A small multi-label audio tagger, trained from scratch: patch size [16, 8], batches of 128.
Rows from block 8 of a small multi-label audio tagger, named by matrix and row number. Rows with one number within an expert belong to one neuron, the router's apart. Each number is 200 + 30 x the weight over its row's rms, rounded and kept within 0 to 999. All counts start at 0.
Before each expert's rows are labels from the 100 clips, of 14976, where the router gives the expert most weight on average: "responds to" is what is common among them; "peak on" is the class under the peak. Only what is clearly more common there than usual is listed. The data: synthesized solo parts of chorales (CocoChorales). In brackets: how many of the 100.
# router: router (model.blocks.8.mlp.router.weight, 4x320), inputs 0-79
# up: expert up (model.blocks.8.mlp.up, 4x320x320), inputs 0-79
# down: expert down (model.blocks.8.mlp.down, 4x320x320, transposed), outputs 0-79

# expert 0
responds to: note G#5 (96); note D#5 (92); note F#5 (50); note F5 (50)
peak on: G#5 (54)
router.0,152,209,118,209,218,233,158,177,147,189,174,186,198,180,198,201,172,183,198,201,162,187,191,221,238,203,231,213,202,215,165,189,169,219,232,205,216,192,220,251,197,199,212,165,235,206,197,223,225,207,232,186,164,215,224,241,169,160,167,208,175,183,212,200,204,227,242,203,217,238,204,198,248,196,215,212,220,154,233,202
up.0,197,190,206,181,227,181,222,164,205,210,207,215,165,186,301,222,169,205,223,241,175,253,180,154,213,217,209,173,209,172,222,168,173,196,208,228,205,207,231,172,200,184,277,217,235,162,239,172,186,168,250,185,154,218,179,202,161,178,129,213,182,211,226,185,171,216,211,174,161,251,218,203,214,195,157,228,185,142,193,239
down.0,211,188,163,177,248,217,162,191,187,226,230,207,233,144,244,210,228,218,225,198,186,205,178,200,180,230,268,160,173,149,191,123,172,179,217,176,236,170,185,198,267,207,232,191,173,214,267,191,121,195,191,170,168,233,182,213,171,246,203,164,202,231,164,213,209,225,204,184,215,205,262,186,174,223,223,206,199,148,210,210
up.1,183,196,177,201,227,110,240,197,253,229,155,153,230,225,194,209,205,165,194,209,245,185,201,178,208,212,199,179,234,204,209,191,186,172,230,193,176,176,180,174,190,162,196,212,203,221,152,239,172,184,196,144,259,189,187,256,206,265,229,214,169,221,186,199,192,212,216,231,215,200,197,181,245,175,169,211,172,196,147,221
down.1,218,210,181,241,228,286,181,182,193,173,239,210,106,141,177,225,194,212,165,177,214,228,216,234,165,208,192,204,168,229,174,186,196,178,241,174,226,157,229,244,205,228,182,176,233,195,204,164,237,170,192,192,217,236,202,181,202,168,227,208,286,189,207,208,209,182,232,223,205,241,185,152,217,197,234,261,189,220,209,220
up.2,207,225,242,215,212,211,198,218,195,192,166,210,185,262,202,171,214,167,153,146,210,229,199,194,220,181,209,228,153,137,172,206,139,174,249,185,199,256,179,241,214,174,224,215,155,216,229,186,133,145,186,183,282,203,218,264,217,185,223,211,190,220,208,168,221,219,202,198,158,222,219,204,134,225,259,214,197,181,159,158
down.2,224,231,171,201,229,245,152,217,148,172,174,171,173,193,168,194,213,221,221,200,180,202,198,233,206,180,178,201,194,198,199,198,186,230,261,147,219,238,179,214,209,263,210,213,237,152,245,153,193,201,176,148,186,223,190,184,253,186,189,252,188,209,213,207,203,195,174,230,208,178,261,192,172,207,181,224,204,222,185,188
up.3,182,194,206,230,222,174,200,209,195,199,190,182,170,178,252,227,204,198,231,254,217,216,190,183,200,211,214,214,232,177,201,226,167,138,207,205,205,193,239,231,214,181,175,169,257,226,235,165,154,214,232,211,190,227,208,190,150,194,177,185,147,175,234,158,131,227,171,257,203,200,184,214,187,187,155,208,98,207,187,216
down.3,214,235,197,225,160,182,201,232,183,191,221,159,194,229,177,197,234,242,237,209,164,131,206,180,197,214,152,210,200,226,199,177,156,176,260,180,244,242,94,223,225,234,155,202,174,141,172,186,188,210,177,94,185,221,189,184,192,223,215,245,211,283,211,197,195,214,200,221,199,174,235,245,170,242,242,257,204,181,177,186
up.4,214,257,199,221,162,246,209,164,193,237,149,261,234,178,224,190,186,163,195,171,190,164,183,230,229,199,190,259,244,121,202,183,174,173,186,189,169,212,234,234,179,192,238,215,165,212,191,223,169,182,204,178,179,176,234,189,216,196,171,214,165,236,204,171,199,232,141,139,186,192,175,217,113,171,206,183,163,210,174,176
down.4,234,177,205,163,228,231,184,223,220,159,217,187,172,217,189,170,199,205,193,205,246,208,212,191,121,171,210,182,196,217,174,229,263,237,228,215,193,163,167,172,180,184,158,206,240,202,198,187,205,217,197,268,219,223,157,250,230,187,231,171,238,175,197,229,215,156,210,226,172,223,206,183,258,233,142,211,295,219,230,236
up.5,209,187,185,223,160,260,199,188,184,211,150,237,187,218,203,177,183,200,188,237,205,186,239,200,236,215,223,181,196,200,167,239,175,214,166,182,219,216,185,179,223,217,210,264,140,180,251,214,236,194,259,172,224,148,207,197,252,139,185,276,208,181,221,206,237,237,208,129,222,187,218,164,211,242,240,214,221,214,214,186
down.5,188,227,201,183,203,143,201,239,194,207,202,201,255,132,214,239,205,183,190,200,178,261,167,190,181,194,215,232,197,205,193,202,200,194,169,129,189,183,195,204,208,244,226,195,167,218,202,232,152,249,184,170,174,201,178,232,151,187,179,156,205,223,184,200,203,187,222,188,212,229,199,175,224,153,198,172,175,163,169,210

# expert 2
responds to: note A#4 (93); violin (64); note C5 (43)
peak on: A#4 (81)
router.2,177,194,250,172,185,216,156,222,193,153,147,205,184,203,181,228,191,220,213,151,158,284,183,178,198,173,205,158,213,192,191,206,222,245,209,235,182,154,107,206,199,203,191,215,262,186,202,241,243,222,145,185,175,230,227,237,206,166,231,168,267,217,213,184,197,201,186,198,218,197,233,195,193,162,207,222,191,217,234,200
up.0,191,182,191,227,230,185,177,235,220,202,216,172,226,191,191,138,175,233,265,204,178,195,206,163,252,229,219,238,201,262,162,195,182,187,152,240,221,212,173,143,188,173,201,202,197,213,215,238,186,181,180,223,175,177,182,189,231,203,185,172,148,212,193,267,176,180,221,233,198,186,191,108,212,206,166,168,206,151,200,285
down.0,157,171,189,194,234,187,236,211,246,184,209,157,169,198,230,184,199,209,231,238,193,168,187,187,257,243,203,231,172,202,192,208,168,227,194,228,218,243,187,176,171,176,258,213,171,232,206,173,201,231,177,216,200,143,176,177,245,202,170,223,228,133,129,231,186,255,183,182,247,183,213,170,209,208,144,220,264,186,218,216
up.1,222,217,211,184,155,214,225,161,167,199,203,215,139,243,213,235,233,158,186,186,234,223,216,239,146,209,190,193,203,156,202,196,218,204,217,180,184,206,219,205,233,227,224,195,201,199,184,169,208,189,257,175,244,215,213,205,186,209,191,193,193,169,223,174,247,227,150,225,151,223,200,277,187,193,238,225,154,237,196,171
down.1,186,179,168,238,192,161,181,243,206,226,227,189,236,183,205,153,166,202,209,176,197,151,182,140,244,213,189,218,196,248,181,183,185,196,187,245,201,185,190,212,166,153,183,169,196,236,221,213,170,221,165,223,178,162,161,219,233,169,172,268,219,199,185,282,152,189,228,202,241,206,199,125,163,231,184,195,272,162,195,194
up.2,262,199,240,176,176,179,221,192,203,219,196,212,217,192,195,209,217,205,199,202,238,214,219,244,158,222,178,199,238,184,226,236,219,205,192,183,180,202,254,169,213,255,242,165,183,170,215,208,200,206,215,230,224,211,244,151,185,241,204,216,130,205,237,187,226,217,191,172,205,185,196,258,166,142,234,242,162,213,214,198
down.2,213,226,154,196,141,204,189,225,182,243,188,186,192,158,246,179,223,233,187,202,203,191,227,210,176,165,224,190,176,225,229,133,216,266,200,201,167,198,226,234,162,174,201,212,228,217,199,239,218,170,223,187,167,215,212,222,242,181,142,187,241,185,196,178,204,185,172,256,210,234,266,189,228,190,212,172,199,212,190,210
up.3,221,189,175,201,181,185,240,243,180,215,149,186,238,236,231,201,194,160,193,215,216,168,240,189,234,164,239,179,227,167,196,179,140,201,176,187,209,204,167,157,177,172,192,242,153,157,260,254,236,164,214,186,217,169,176,162,236,179,220,227,195,245,217,215,226,234,191,213,217,197,242,171,196,241,224,205,202,187,156,165
down.3,197,171,159,235,207,219,172,181,171,180,217,200,182,185,240,173,190,253,176,215,184,232,181,210,214,257,162,160,152,231,219,228,220,165,201,227,208,163,163,234,215,251,279,169,209,210,177,147,195,209,203,148,175,156,229,191,197,155,195,194,198,158,156,234,185,231,205,195,189,234,169,205,210,225,207,169,226,238,248,163
up.4,175,192,248,190,141,221,194,170,229,202,175,259,188,206,206,207,150,183,207,233,222,189,273,240,190,195,201,213,210,158,183,212,206,168,208,203,238,312,263,147,235,211,200,192,196,236,195,208,194,179,227,280,221,219,209,211,219,195,151,196,203,155,241,157,176,231,218,207,181,180,238,203,231,186,187,194,234,174,179,265
down.4,199,207,185,208,186,218,161,194,193,148,208,249,179,163,251,174,158,216,144,246,250,198,216,233,206,176,206,206,188,168,177,209,249,184,172,225,229,193,242,230,177,218,221,178,191,187,201,202,195,229,269,277,151,208,196,186,146,148,141,212,209,186,210,215,152,145,204,175,201,257,205,162,212,193,229,180,189,212,173,225
up.5,241,176,209,196,214,223,250,212,274,267,176,241,116,213,268,145,153,147,229,191,221,207,189,140,205,178,189,242,228,229,236,171,143,210,184,188,206,199,219,189,182,184,162,210,206,242,214,218,196,186,258,181,219,198,215,205,204,193,194,224,181,203,165,180,180,184,151,212,230,296,163,195,194,182,163,225,192,217,171,175
down.5,187,222,237,167,158,206,178,226,135,234,210,172,222,221,205,179,248,180,243,126,183,234,205,180,207,201,233,190,217,202,222,202,195,183,219,173,203,177,230,178,212,209,154,200,169,188,224,226,151,182,156,194,177,208,237,233,204,253,220,200,204,224,180,199,213,169,213,214,200,198,213,181,229,202,218,216,191,170,224,231

# expert 1
responds to: note E5 (95); note F5 (46); trumpet (44); note G5 (35)
peak on: silence (89)
router.1,158,172,235,227,258,209,195,213,202,201,230,188,213,175,193,162,235,220,190,216,186,210,227,181,240,208,228,178,227,240,174,157,225,196,205,203,188,202,196,191,190,235,146,238,170,166,176,230,135,215,231,239,178,233,273,177,229,202,190,165,233,223,173,222,211,216,217,195,141,186,203,157,231,118,206,248,217,179,191,232
up.0,172,204,160,182,223,190,223,191,142,209,124,192,207,235,194,212,147,217,195,252,191,214,160,217,191,226,208,213,215,201,175,204,183,166,168,120,220,191,233,219,177,172,245,192,211,234,216,244,214,242,283,187,184,150,158,140,198,210,123,186,184,141,207,195,229,181,193,184,267,213,232,174,248,221,159,233,188,224,226,203
down.0,232,201,222,215,205,222,167,164,175,166,212,174,202,160,181,183,212,252,168,152,194,205,268,179,179,128,163,202,230,244,176,194,191,204,219,203,222,218,206,137,180,232,196,141,235,216,214,223,189,203,198,249,236,227,197,258,182,224,215,204,197,231,222,183,223,160,225,165,228,152,236,197,191,183,220,179,251,235,229,164
up.1,211,239,170,235,199,202,169,225,170,196,179,190,161,187,172,125,253,202,204,185,223,243,196,215,153,237,207,202,184,209,185,209,224,185,199,230,196,218,181,277,142,153,247,152,207,231,163,198,163,215,210,181,185,173,247,184,276,173,141,206,162,196,184,235,224,186,210,231,232,240,194,174,200,183,170,162,179,191,233,202
down.1,198,215,185,189,244,185,200,176,196,171,237,183,230,206,181,191,237,158,185,219,178,241,219,224,195,213,222,224,207,206,190,188,204,215,235,174,168,203,188,259,142,217,190,196,225,183,207,204,225,172,170,203,217,178,170,225,194,231,234,187,244,266,195,182,204,197,214,162,184,213,218,185,208,177,248,162,175,201,192,163
up.2,214,255,189,185,201,174,198,207,182,206,167,230,178,169,209,198,194,161,202,218,204,209,246,226,208,160,211,271,188,195,231,228,178,185,163,172,198,237,212,220,202,134,258,165,220,200,246,189,182,247,174,226,210,173,188,176,213,175,198,169,207,216,234,181,186,200,197,192,189,218,246,230,227,227,154,214,157,158,200,278
down.2,202,206,206,208,246,238,184,200,182,181,204,161,207,178,198,235,163,182,169,207,206,230,245,168,213,172,216,211,220,147,172,152,178,203,204,155,209,162,247,210,207,228,173,202,230,217,205,203,187,216,197,199,197,224,198,221,187,201,191,192,229,246,203,209,237,240,223,179,240,148,284,156,199,193,243,192,181,175,186,220
up.3,188,198,240,203,244,193,220,257,199,214,173,210,197,243,150,196,204,182,173,200,244,195,216,171,220,185,142,220,239,233,220,245,194,194,177,226,129,233,188,254,118,186,163,211,150,178,130,213,211,187,185,208,225,191,193,201,221,213,166,242,201,221,208,199,209,161,200,153,168,181,172,208,120,168,185,230,162,238,173,165
down.3,221,182,246,233,171,235,227,216,179,169,219,220,195,175,208,222,234,148,165,146,159,259,206,246,207,306,255,192,217,183,166,283,231,234,187,195,184,254,178,190,218,240,226,219,200,251,146,233,198,189,162,215,191,191,211,230,193,273,207,133,180,186,172,197,211,209,244,174,198,121,220,243,172,206,177,184,220,192,228,229
up.4,188,181,161,181,188,246,175,179,185,209,237,185,91,218,209,155,206,179,211,210,207,218,206,205,182,255,169,182,177,216,167,181,232,179,244,231,229,227,205,209,229,202,226,163,222,194,154,154,172,193,216,177,192,196,217,231,229,247,204,237,198,151,174,189,205,185,168,206,169,276,119,229,206,197,167,238,223,263,260,175
down.4,178,267,261,222,225,174,189,200,219,205,192,231,222,217,203,239,160,199,219,210,226,202,208,187,216,150,226,211,186,167,240,212,192,238,178,198,161,211,165,212,151,190,167,234,170,168,205,225,199,274,219,209,190,181,174,176,181,158,190,169,233,220,217,161,175,212,227,144,208,179,190,172,191,201,243,187,198,195,205,228
up.5,227,171,220,188,176,190,248,208,231,219,164,190,186,184,180,220,241,215,183,221,195,278,193,220,215,177,212,195,222,207,187,182,209,234,191,151,162,242,231,321,187,179,247,196,167,177,225,218,192,194,269,190,199,148,236,202,199,205,183,232,157,134,224,196,230,211,167,188,242,176,191,218,194,182,229,214,189,217,212,194
down.5,180,185,214,209,167,206,174,154,163,172,153,230,173,207,196,168,176,237,177,199,240,219,219,197,185,149,228,236,202,186,216,251,194,234,202,190,197,223,216,199,140,180,218,181,215,200,206,225,221,218,187,225,257,199,144,182,238,190,166,206,196,164,181,181,148,216,214,203,272,173,231,160,209,200,232,149,220,203,208,204