From a checkpoint of a small multi-label audio tagger: num experts 4, 65.2 epochs.
Rows from expert 2 of block 11, named by matrix and row number. Rows with one number belong to one neuron. Each number is 500 + 25 x the weight over the matrix's rms, rounded and kept within 0 to 999. All counts start at 0. Numbers have three digits each.
# up: expert up (model.blocks.11.mlp.up, 4x320x320), inputs 214-319
# down: expert down (model.blocks.11.mlp.down, 4x320x320, transposed), outputs 214-319
up.67:476488502537480445562426467488503481537493508480534479456555514447524512514466477484560513496503478490492495512508492488468450465488472496484477531488473491486461519520506510475483491545500463483532504511496498494503490489526496515461504460481505508516498594475462459493499505500448525503445540543526515547530572488478
down.67:505512463499495540403550508504476560489577497498543552498499511556488469490538521548467470506473554513467512498452523515472509521511516507482522437536554534480488496476457477519503502458515533527451501436486478480508497510496516528586510541528478517521476464537532500510493469523540487504537490499484494455474455568541
up.68:458505513527522496492501461493490483493512544488491521478485509498488515548490473515495537481470476479484465519492498520514502491502522539518463515501522493517511495428507551530523499466519492506506539499497497528508476520497515535490522466483495498497505489486487516460495487512461465496478524503524459509540472508502
down.68:497521496492486519499496512488498517507505464483484455525490473500508485433477506487499489491517530530514518501495506501482489515486499480473520467490481482508522506512466462484484480519494524507503494507497492476501492484512484497495501512522459522498506502477492489506511502532514517514500498506476533518506511506480
up.69:510499567480483495489448501499470504511506492485445508498481478502527522535495462503552495457488486466479467498498534506485492497500480487524481476496500474473524516511465456495523524502494516518522506484506512482494510474478504503528512535541490482505496487486546455522486459502495513489498530530492494503504517528496
down.69:467518507467560484531514505513491485500520500507506476501511536511514509502474527467476502532493485497513521477492457449521468510533480526483483513504508498526495505473493526492490478488525489480498506455511479524531460515467504522461478460502491499543539508508456532489524517491485484527455476536523505539506474498478
up.70:472498488501531486437518535490452489511553534504487504514525536509513516554487454523469476488483450514449498514502514489480499521494495477533455476544526508491536487467490524509507503477525510511499522512468450503525483510490552510503512520501484474528444522489469482487493482504475476520497476509488523517503481511482
down.70:484482491524489475496515487492500463479487477481475492494540507517492535496474488508534536531476445497514517520525476513533514485493513528510505512474489491526508511515500517498510537490517519482491524502495513520501495501498529507490488523479525475450527471487481501499476526452500495524440498493502502493515490496533
up.71:474495558482451504512512489504473450554576535452464509487500530455496512486512400528513470504450457486485472498451484563459489522537463497507501442470531493525550530518527458470511508455471554504557488442512508527509501532492507477479486517513500473505527515464516539532508525469477537436492493483524493516510487497495
down.71:528500471537515469476486466511501551441470481560533446491512439558506509533476569491498513497538543537472522499556538474533535470432519536504464545522469456465453480505473548549487480523527461491465529550471505454491492473525519508517514471472496494477457489522485478481478488525529471515515512539475520455485500543493
up.72:451505499544506489484493470474484487476519523506490510476499511509457496540493479535505545496477458487478467517483487516527512495503517540524467513501506516525501478429499565515515501451511488506504544495496514522503476507496513532498506463493498500489504489480471533457480496502476461487488530515533482516525479504491
down.72:507529506490476501507496509497489510519492497492485481508501466506499494458461519478492467502511530517489510468496492501492497529473487494484513474481480487505510493511483462492473507526513510499488495494492450495497500499518474506488492518495489507516512511492491467514511519504509517501493474518475515497501521506487
up.73:498504467507482482454503489497505515507509512509525491457480509465491542511502527516486545494512486492497488487489515512509488541488500463481502499491462459528521452505494465521463508473498496496492471447489490454535496533531511495482502510526500516525524540477462447506508521523533486455504459506543475527489521509472
down.73:536537522495492476497514482497534478507490533518500505483448456464492502492533494489473475546499484479513498483520530538498488500546479526507554468481509509498506511507506484556494513553491512529487464468511522538500520489484492473484479508502502496509519510540488490483513474499535483488552476487494478500481491444526
up.74:526509513498503470550475470501501519476508507524505506486509468523510525470493463483492510438504512469485514479476539504497504484483519529511490494418470510500492520500479483508484523483507500519502499515508477502519491495533518476488475509476488475500493502506504537510494485501504485503496528506509551497508580507494
down.74:473507517526491496477488497491486513516479476498493487494533493496491497523487511494531494545466499509520436495513462495502480487531492489550504525494491447507511493507516519501490519533500481495510498488496511497474521489543505483505520502478509521509528491469527515461490497483485514508476501507507516504491522495513
up.75:467493507531518472506502509506478496438526484510478507494487467532478513529495482548459514472487457531466507565487501543505499490456529534516481499521501524484500481460518528489471484474520495468516512499482514509531484549532513550523512452490464511534477522514494522485488496524482444509500540511530549516541490517467
down.75:437489476488520491468463504481482501494537463494477462546514510540517511508506506509500512531504457509498474523465477486517525499492495485467463510514505496495494492469479490475514500513484494483510534468495524502498522501527496536485499517500499488522505515471477507511502474504501536489506494533511525490480490528502
up.76:498533518530522489523486490509531536528482515529490507446474513505457504499498487497491506496488480500472490474446485462492516499527537546523495538496474455534515510489496493468479470511479467515486461495476499513508491489514474519444491460511499509513513523509490482470523512499477478461500495536510503505491535531491
down.76:528500508484515476526510511507516495496472474505510489489512486520497487479493529461461488498502553476509511490510527494500490481491537487487500489519524499519484495527499492484502513517505498494503487478537487471495522485524469487514502463518521502510542456513497499486506509493527495534499517507497504492483497524557
up.77:526513502514530482515474471440501506456554508522505492456479457522494511521514486520461528451478475528488522514465495513489551472466528567510512508462489523518459479457497533534515512476523529531515483490513493522477504485490482519526475467478471511508510493535497499430513499473511485511488555491521506495537508541503
down.77:491518482512539473483494517490464520502518485474473490511508520528543494517515501510494509498483445531488511505513445508500487516511545495484502506497493495471502471495491492485527510483535493506514497488521528535476474504484494550482486490504551509493477506512489462514531482434479487495505446485478521461504503527514
up.78:526536529494478470500484503464503492507502528545556485473554439507481509524505471486513477515507505492475512512476491535506470501500475524529491469483477538491515521490452501509481538483555525516500459497507488509485528447520500495513492506468481465484496450498467524476505489488480502522531526491510549493502504498497
down.78:491463487500513444467516506536468525495521474496480571488465552507509498500525498504504526469434499504504464495512506488529437454529498466501496509539533482494519471542515556468515478468496499495521520494506494495474473565505510503498501486550490553509448531511518532533514517507490489498501523474488477484493516533523
up.79:473514485485491470493487505495502540543502501503492508507489508479498510500476451482485504522500498488508533487499499512503485502502503526520515494501481484525532494525498481508497493511549484514486483506477463531525450523531463500543516494493482498512514501492491465528517536517488472480472509539488527504512528481482
down.79:505505484474496471511524520513482497499487506458467495487469507515512506482503507468486494501515543491516487501504486512488457481489504496517496504478534481489495513539496485465473492527505482477498503511538461488479502528543459479502472494520469501515485511510523515499515499481488528474519501524470535493503520508480
up.80:474508487500507496478489522502478493459528493499478483524488496502524508521471529534497516500517486518487503495451495501473506484528495502468496529523513528491512469520517448491508496501506492492523481503501486487522494500541499528501496479480494499498479571503480518496494486548502517482502490512522521525494498506483
down.80:514493478496491512488504511511512484523489502509519517513490504496511480523530525482466489483519492491509490513501517512507496489527483496507499508485525516509495497507529533479486487523490505482506507485507511544526463514508505526471500472525517525477482512528525496527511469485486506489516475485495497516484504477532
up.81:476536495480481507476490495513510496509516521496479506504464468491542541536489528466487504483465502448536486493475544489485473452507504510495504497522517499547504493514480540485486510516536468483538494492478501509535494475510474505496511457493478470528506497500494507485544516501516497501487517530559470476504503503508
down.81:524469534461509493490493520503494515522470507511517441483488486510513477533511501477474498518461540468507505458488454518490508500462535528475474530460513519509517523529504531486515493544537495475498513474516492540487460522536492512525471483504519492507510471498492511521501479482471525476521513530505556496490491485478
up.82:506497532520505525487489522474499508551531548497479526515474484510512525515507453508501509479469464449503484518502465504468492510556518472536489453477467500474524505511504473448492491469484524472519500442509513517551483502482458460467499480535505508521506498452539523523504499489462526474505515492505467513539518503480
down.82:525477484497504449462532491539473538474487441505572452527499504525498486526494548465495504526450502585464496498558525482528519465497518513492478552556513466483442510526536509525549493527538466487474487538478540495473512495460498487532460497450523525497510463519498481500468539480516452530546514509458483449444459554489
up.83:522522483544498490519543480516428500496482499499447531463515506520457525526491428553526466499527527496514494515470481519473478451447497532495440503513529487550532504468472499455510503487449458513511513447433470460499493528534497433485529520552474433489514499552545495485529496484500491506459477484494491495549534544502
down.83:456478559467458486454444511474568471495473485512582478536500461480550458511476522448464544493481513517474498480481523503493517544534516463499536499496479480466477524528531499514484501511525540475494478563587521532510461491466506579523476479462526528574486484432506497552449502563511507500571524531530545548452462446489
up.84:500504499486540545505518514463502460493464525503501566498510492502490493506485479460532490505528545485528472520486503495501488479482511481537505482502462493533548508533476509505468514485538468514500519523452490494514480493515489483530500460535484513513481498523460500463534461517508502498502462464480480510482528490500
down.84:508487522463469490471500543519495511504550465524493502478511492460488526493494500511498485520486505517495484463503550507493479477501466480467518500499537502483508491510495507517516540527509485507513514517493504494496481519518494500532474489481492495510466470509491484487497520506488503513521492499515508493493488497506
up.85:498511489498537489475460511460469511484492541506474508501509501492503514512488483475514471498533525455477464502492507537499504514496481491479489505492513507526551480488468499497489506506499500493501508481491481491517474481551513523496507501507431464547476531457472496501527460530502511500473498524513500529476529508473
down.85:485493512520512477482515465492505493536519485494522527508479509506482492474482490501498519469508502528455507511529490498499484512482485475465526483510496519545485492520508519508488519469482498523494515490454495497488522504462500490511516519487512520500493505504458460505498478495515482509467539508480496479499505495519
up.86:520517500498483530463521529521450466514472518473501488493483478507523477525506502502511477516482498509458477531494498512511501530494481483502429524539516530505508505533523478509535445494512521468489515513482491494593470496515503539517500465525482463513453546546541481518542494511501519443478482502485468495470493528483
down.86:487496559498533505536468466486524515534503506518461516481547546512494507494528473522514511511478496471554469458535473491493503488491546488536558504476503482518465499489503547495494546497461484500478466487485507537454518481459505482514481509492495562482555448532498540478522506469487494533479505524479477482491521500562
up.87:466516474496501485460509526494520475552528534491508510523524527491517505518495514487499522482540499455481483463499489532493541476497521465506498468510485504503499450490519475492490519449490518513499496501468449516503505480536510504508544526549472505518478521446486498518497471496524539513475473488505450541474511535490
down.87:546503518507520516520551474549489521458482508566520481497451465513485470502529520519480497530504534515480503493512512506519504521481514530497481499493508495541496500489520494518476507517529537485483511463526508501480494528472502494499445495489503490480511472537497505511500517492498486518521471491503528451507513474490
up.88:481492491530533496479520496504480504437515545486501496472532494500469516563507457543502540495463495511495455537502521527499518502462512496528463494512498497532520489486505531511511482452492531492507541482487518473519499524486520515504520447491494504513504485499495525458499483511485473487429549496539514525533480503501
down.88:525548507511545468527511490502477508533488520451457505472462482536487490492539510507507495519470521490504464489496492488499503468507536501487510506506516519528515496552508521473484432495519491486479480509514500533436517499498470454509482463519457502521520539551483549489520494496527489478514502507448498487487498535511
up.89:492514480515526482503530516481499517449506495503471507459462486496508508578494485544493539476462482517497496508480524516516543499505526532548485532515515518526451492469493547516503507475508509485515528502484516519499478525479521499513514449463496523500509484524501582413518495496506455514431586512538505480537486527505
down.89:466507470506538487490494537471463488497491463463489497548514542557516496531496497506504513501465473516481480517473416482495495509487514475468515528508495515483491459511492526472488464475533510474510529491480509490484501527505513510495493515529510486530495495503484479489515471454478468463516477519478515507515481525493
up.90:500491510547530479497509470506453517455495514448483488469465525500508512513502504522517486469494510525480505550501505489511522507440545520520480542485475516454504477476495517507457463494491500544479506502486494495537500521478515533463523500488491486520492511531519480488518466503481440483465536494505481488503495587491
down.90:475481446510484487497510518509486541494494486498470514524499548522522503504495501495494477546479508504517472481490483512537508518486475494487523538491516476484518504474499501480486519529488476488495526495498504517479519517521491493492532504521491499531516472497535502536496495487509498496506482500502489494496486498517
up.91:493500466536523487461514532514485532446531514491496492482535524495497526527499471539505520493465511529502471532492526505527481529497480460499475515505533491521508491490503536533504480476494544510539515480497520490502504523491511525517507463508482500503494491525511538453533505503503444517446542532543515514539495535509
down.91:486529490497531453512495524483488492524514463478500538537505509549512487498515513487516503520482488492510481514487463483491488457501470478487512517528502524515501478543483512472471470468517501484507490502536504489467516509514475505511479501543488489520518539516495521490534516464496458493510501477463480470490479538538
up.92:507526487567512492520540490504432502495493485519456540481518513519461525522500440541541465489518507484528499515478486518494459452448522529506449509508526483553522487469484502461507513498454454524502515429427464467500479514530491442505535520555481436502496485533534492494532495477502483508474507473492487488538541542502
down.92:462498557461475503463454529463557471488495509506585491559491463479576458500458529426457541491499507503479499500481529475482496549570484463488554496489482518440452533550521492532500493501534537461489469609557514526534441489470497580532506474452528524565475501460488491525471509583485508499556516518516537562447480458462
up.93:474509473520529501492504492498444476478502506476485493480448516508517499498481511512518528499477499545475508534496514481530477505460537503499468513496480515516476499499503516538489452452477490491485490506485493473544490518509537505492483483471483507519506535541498518423503495518523470501412525527484489493501479539490
down.93:488521479538523480506480494514505523504493510492524529527512550523508507518519506489528513520475463516526468496508480518490462461515527497506497545544501530515505485497498518492519511470480463489476508495485536508496527484502493491484494487497505517511495510515490522505504511457508476500505487492503439502495500505539
up.94:512535501469510501528499491538494544486494490455463486487461483551537478473503561457478494471462530518489531478472502463471491493529508467477497505524516465491518519536494470441454493519521474504483456501519467476480511491459476478451483522500510505501490516467515506519517515478534515495500499537524529473496531589497
down.94:500507498449482512502441510511515531509504496522508505525508494502557498474471534466487474502504507498504518483484499488462462517524481468458480453498514472452474537496471429469480496517505499483500458484527474487475523502489498501476520539499516503504491504479516494534522499476513533498503477501469518491487540530492
up.95:472506526511495499455495510498499502494493506489477538470520535500473551528456517489485519486514470465525483483487499523520512558523464524482500504523552493525500457419517516528525531556485478526512542469479452513472485514510563521504531505508469489509461509489464492523492487491478483505522487522502488526481506502490
down.95:484513510494491493496525455483481480476523475484494469506522462521505494488472501515502496483462473508476511531513491495540514486479481513519507455478470485517496487508477513521485521474523501518510538483496499493471496505488487517482456506520515505510531499521500465469506498473484501518446508510493549465524540521518
up.96:517517501500497519500498493493484528508469564491519505462509475466537531534478500480475469475519503504503456510512513513506456495529431516509513482488469496451504516474520522549524489496492538497512504488503493467503506440476520468467526498525503494500517489487495488475494474477504487520485470499464465511548478487507
down.96:510484473479523484487510572507480494525520540482469486531550523522511477541477491501470478514474531464481513476473537494498501476526515480508481516532534486474522494500500537496547501511502517504510493510503482521504479487485464496506500498520507460496528461493525567506523534536484493517507510510490510510500497492510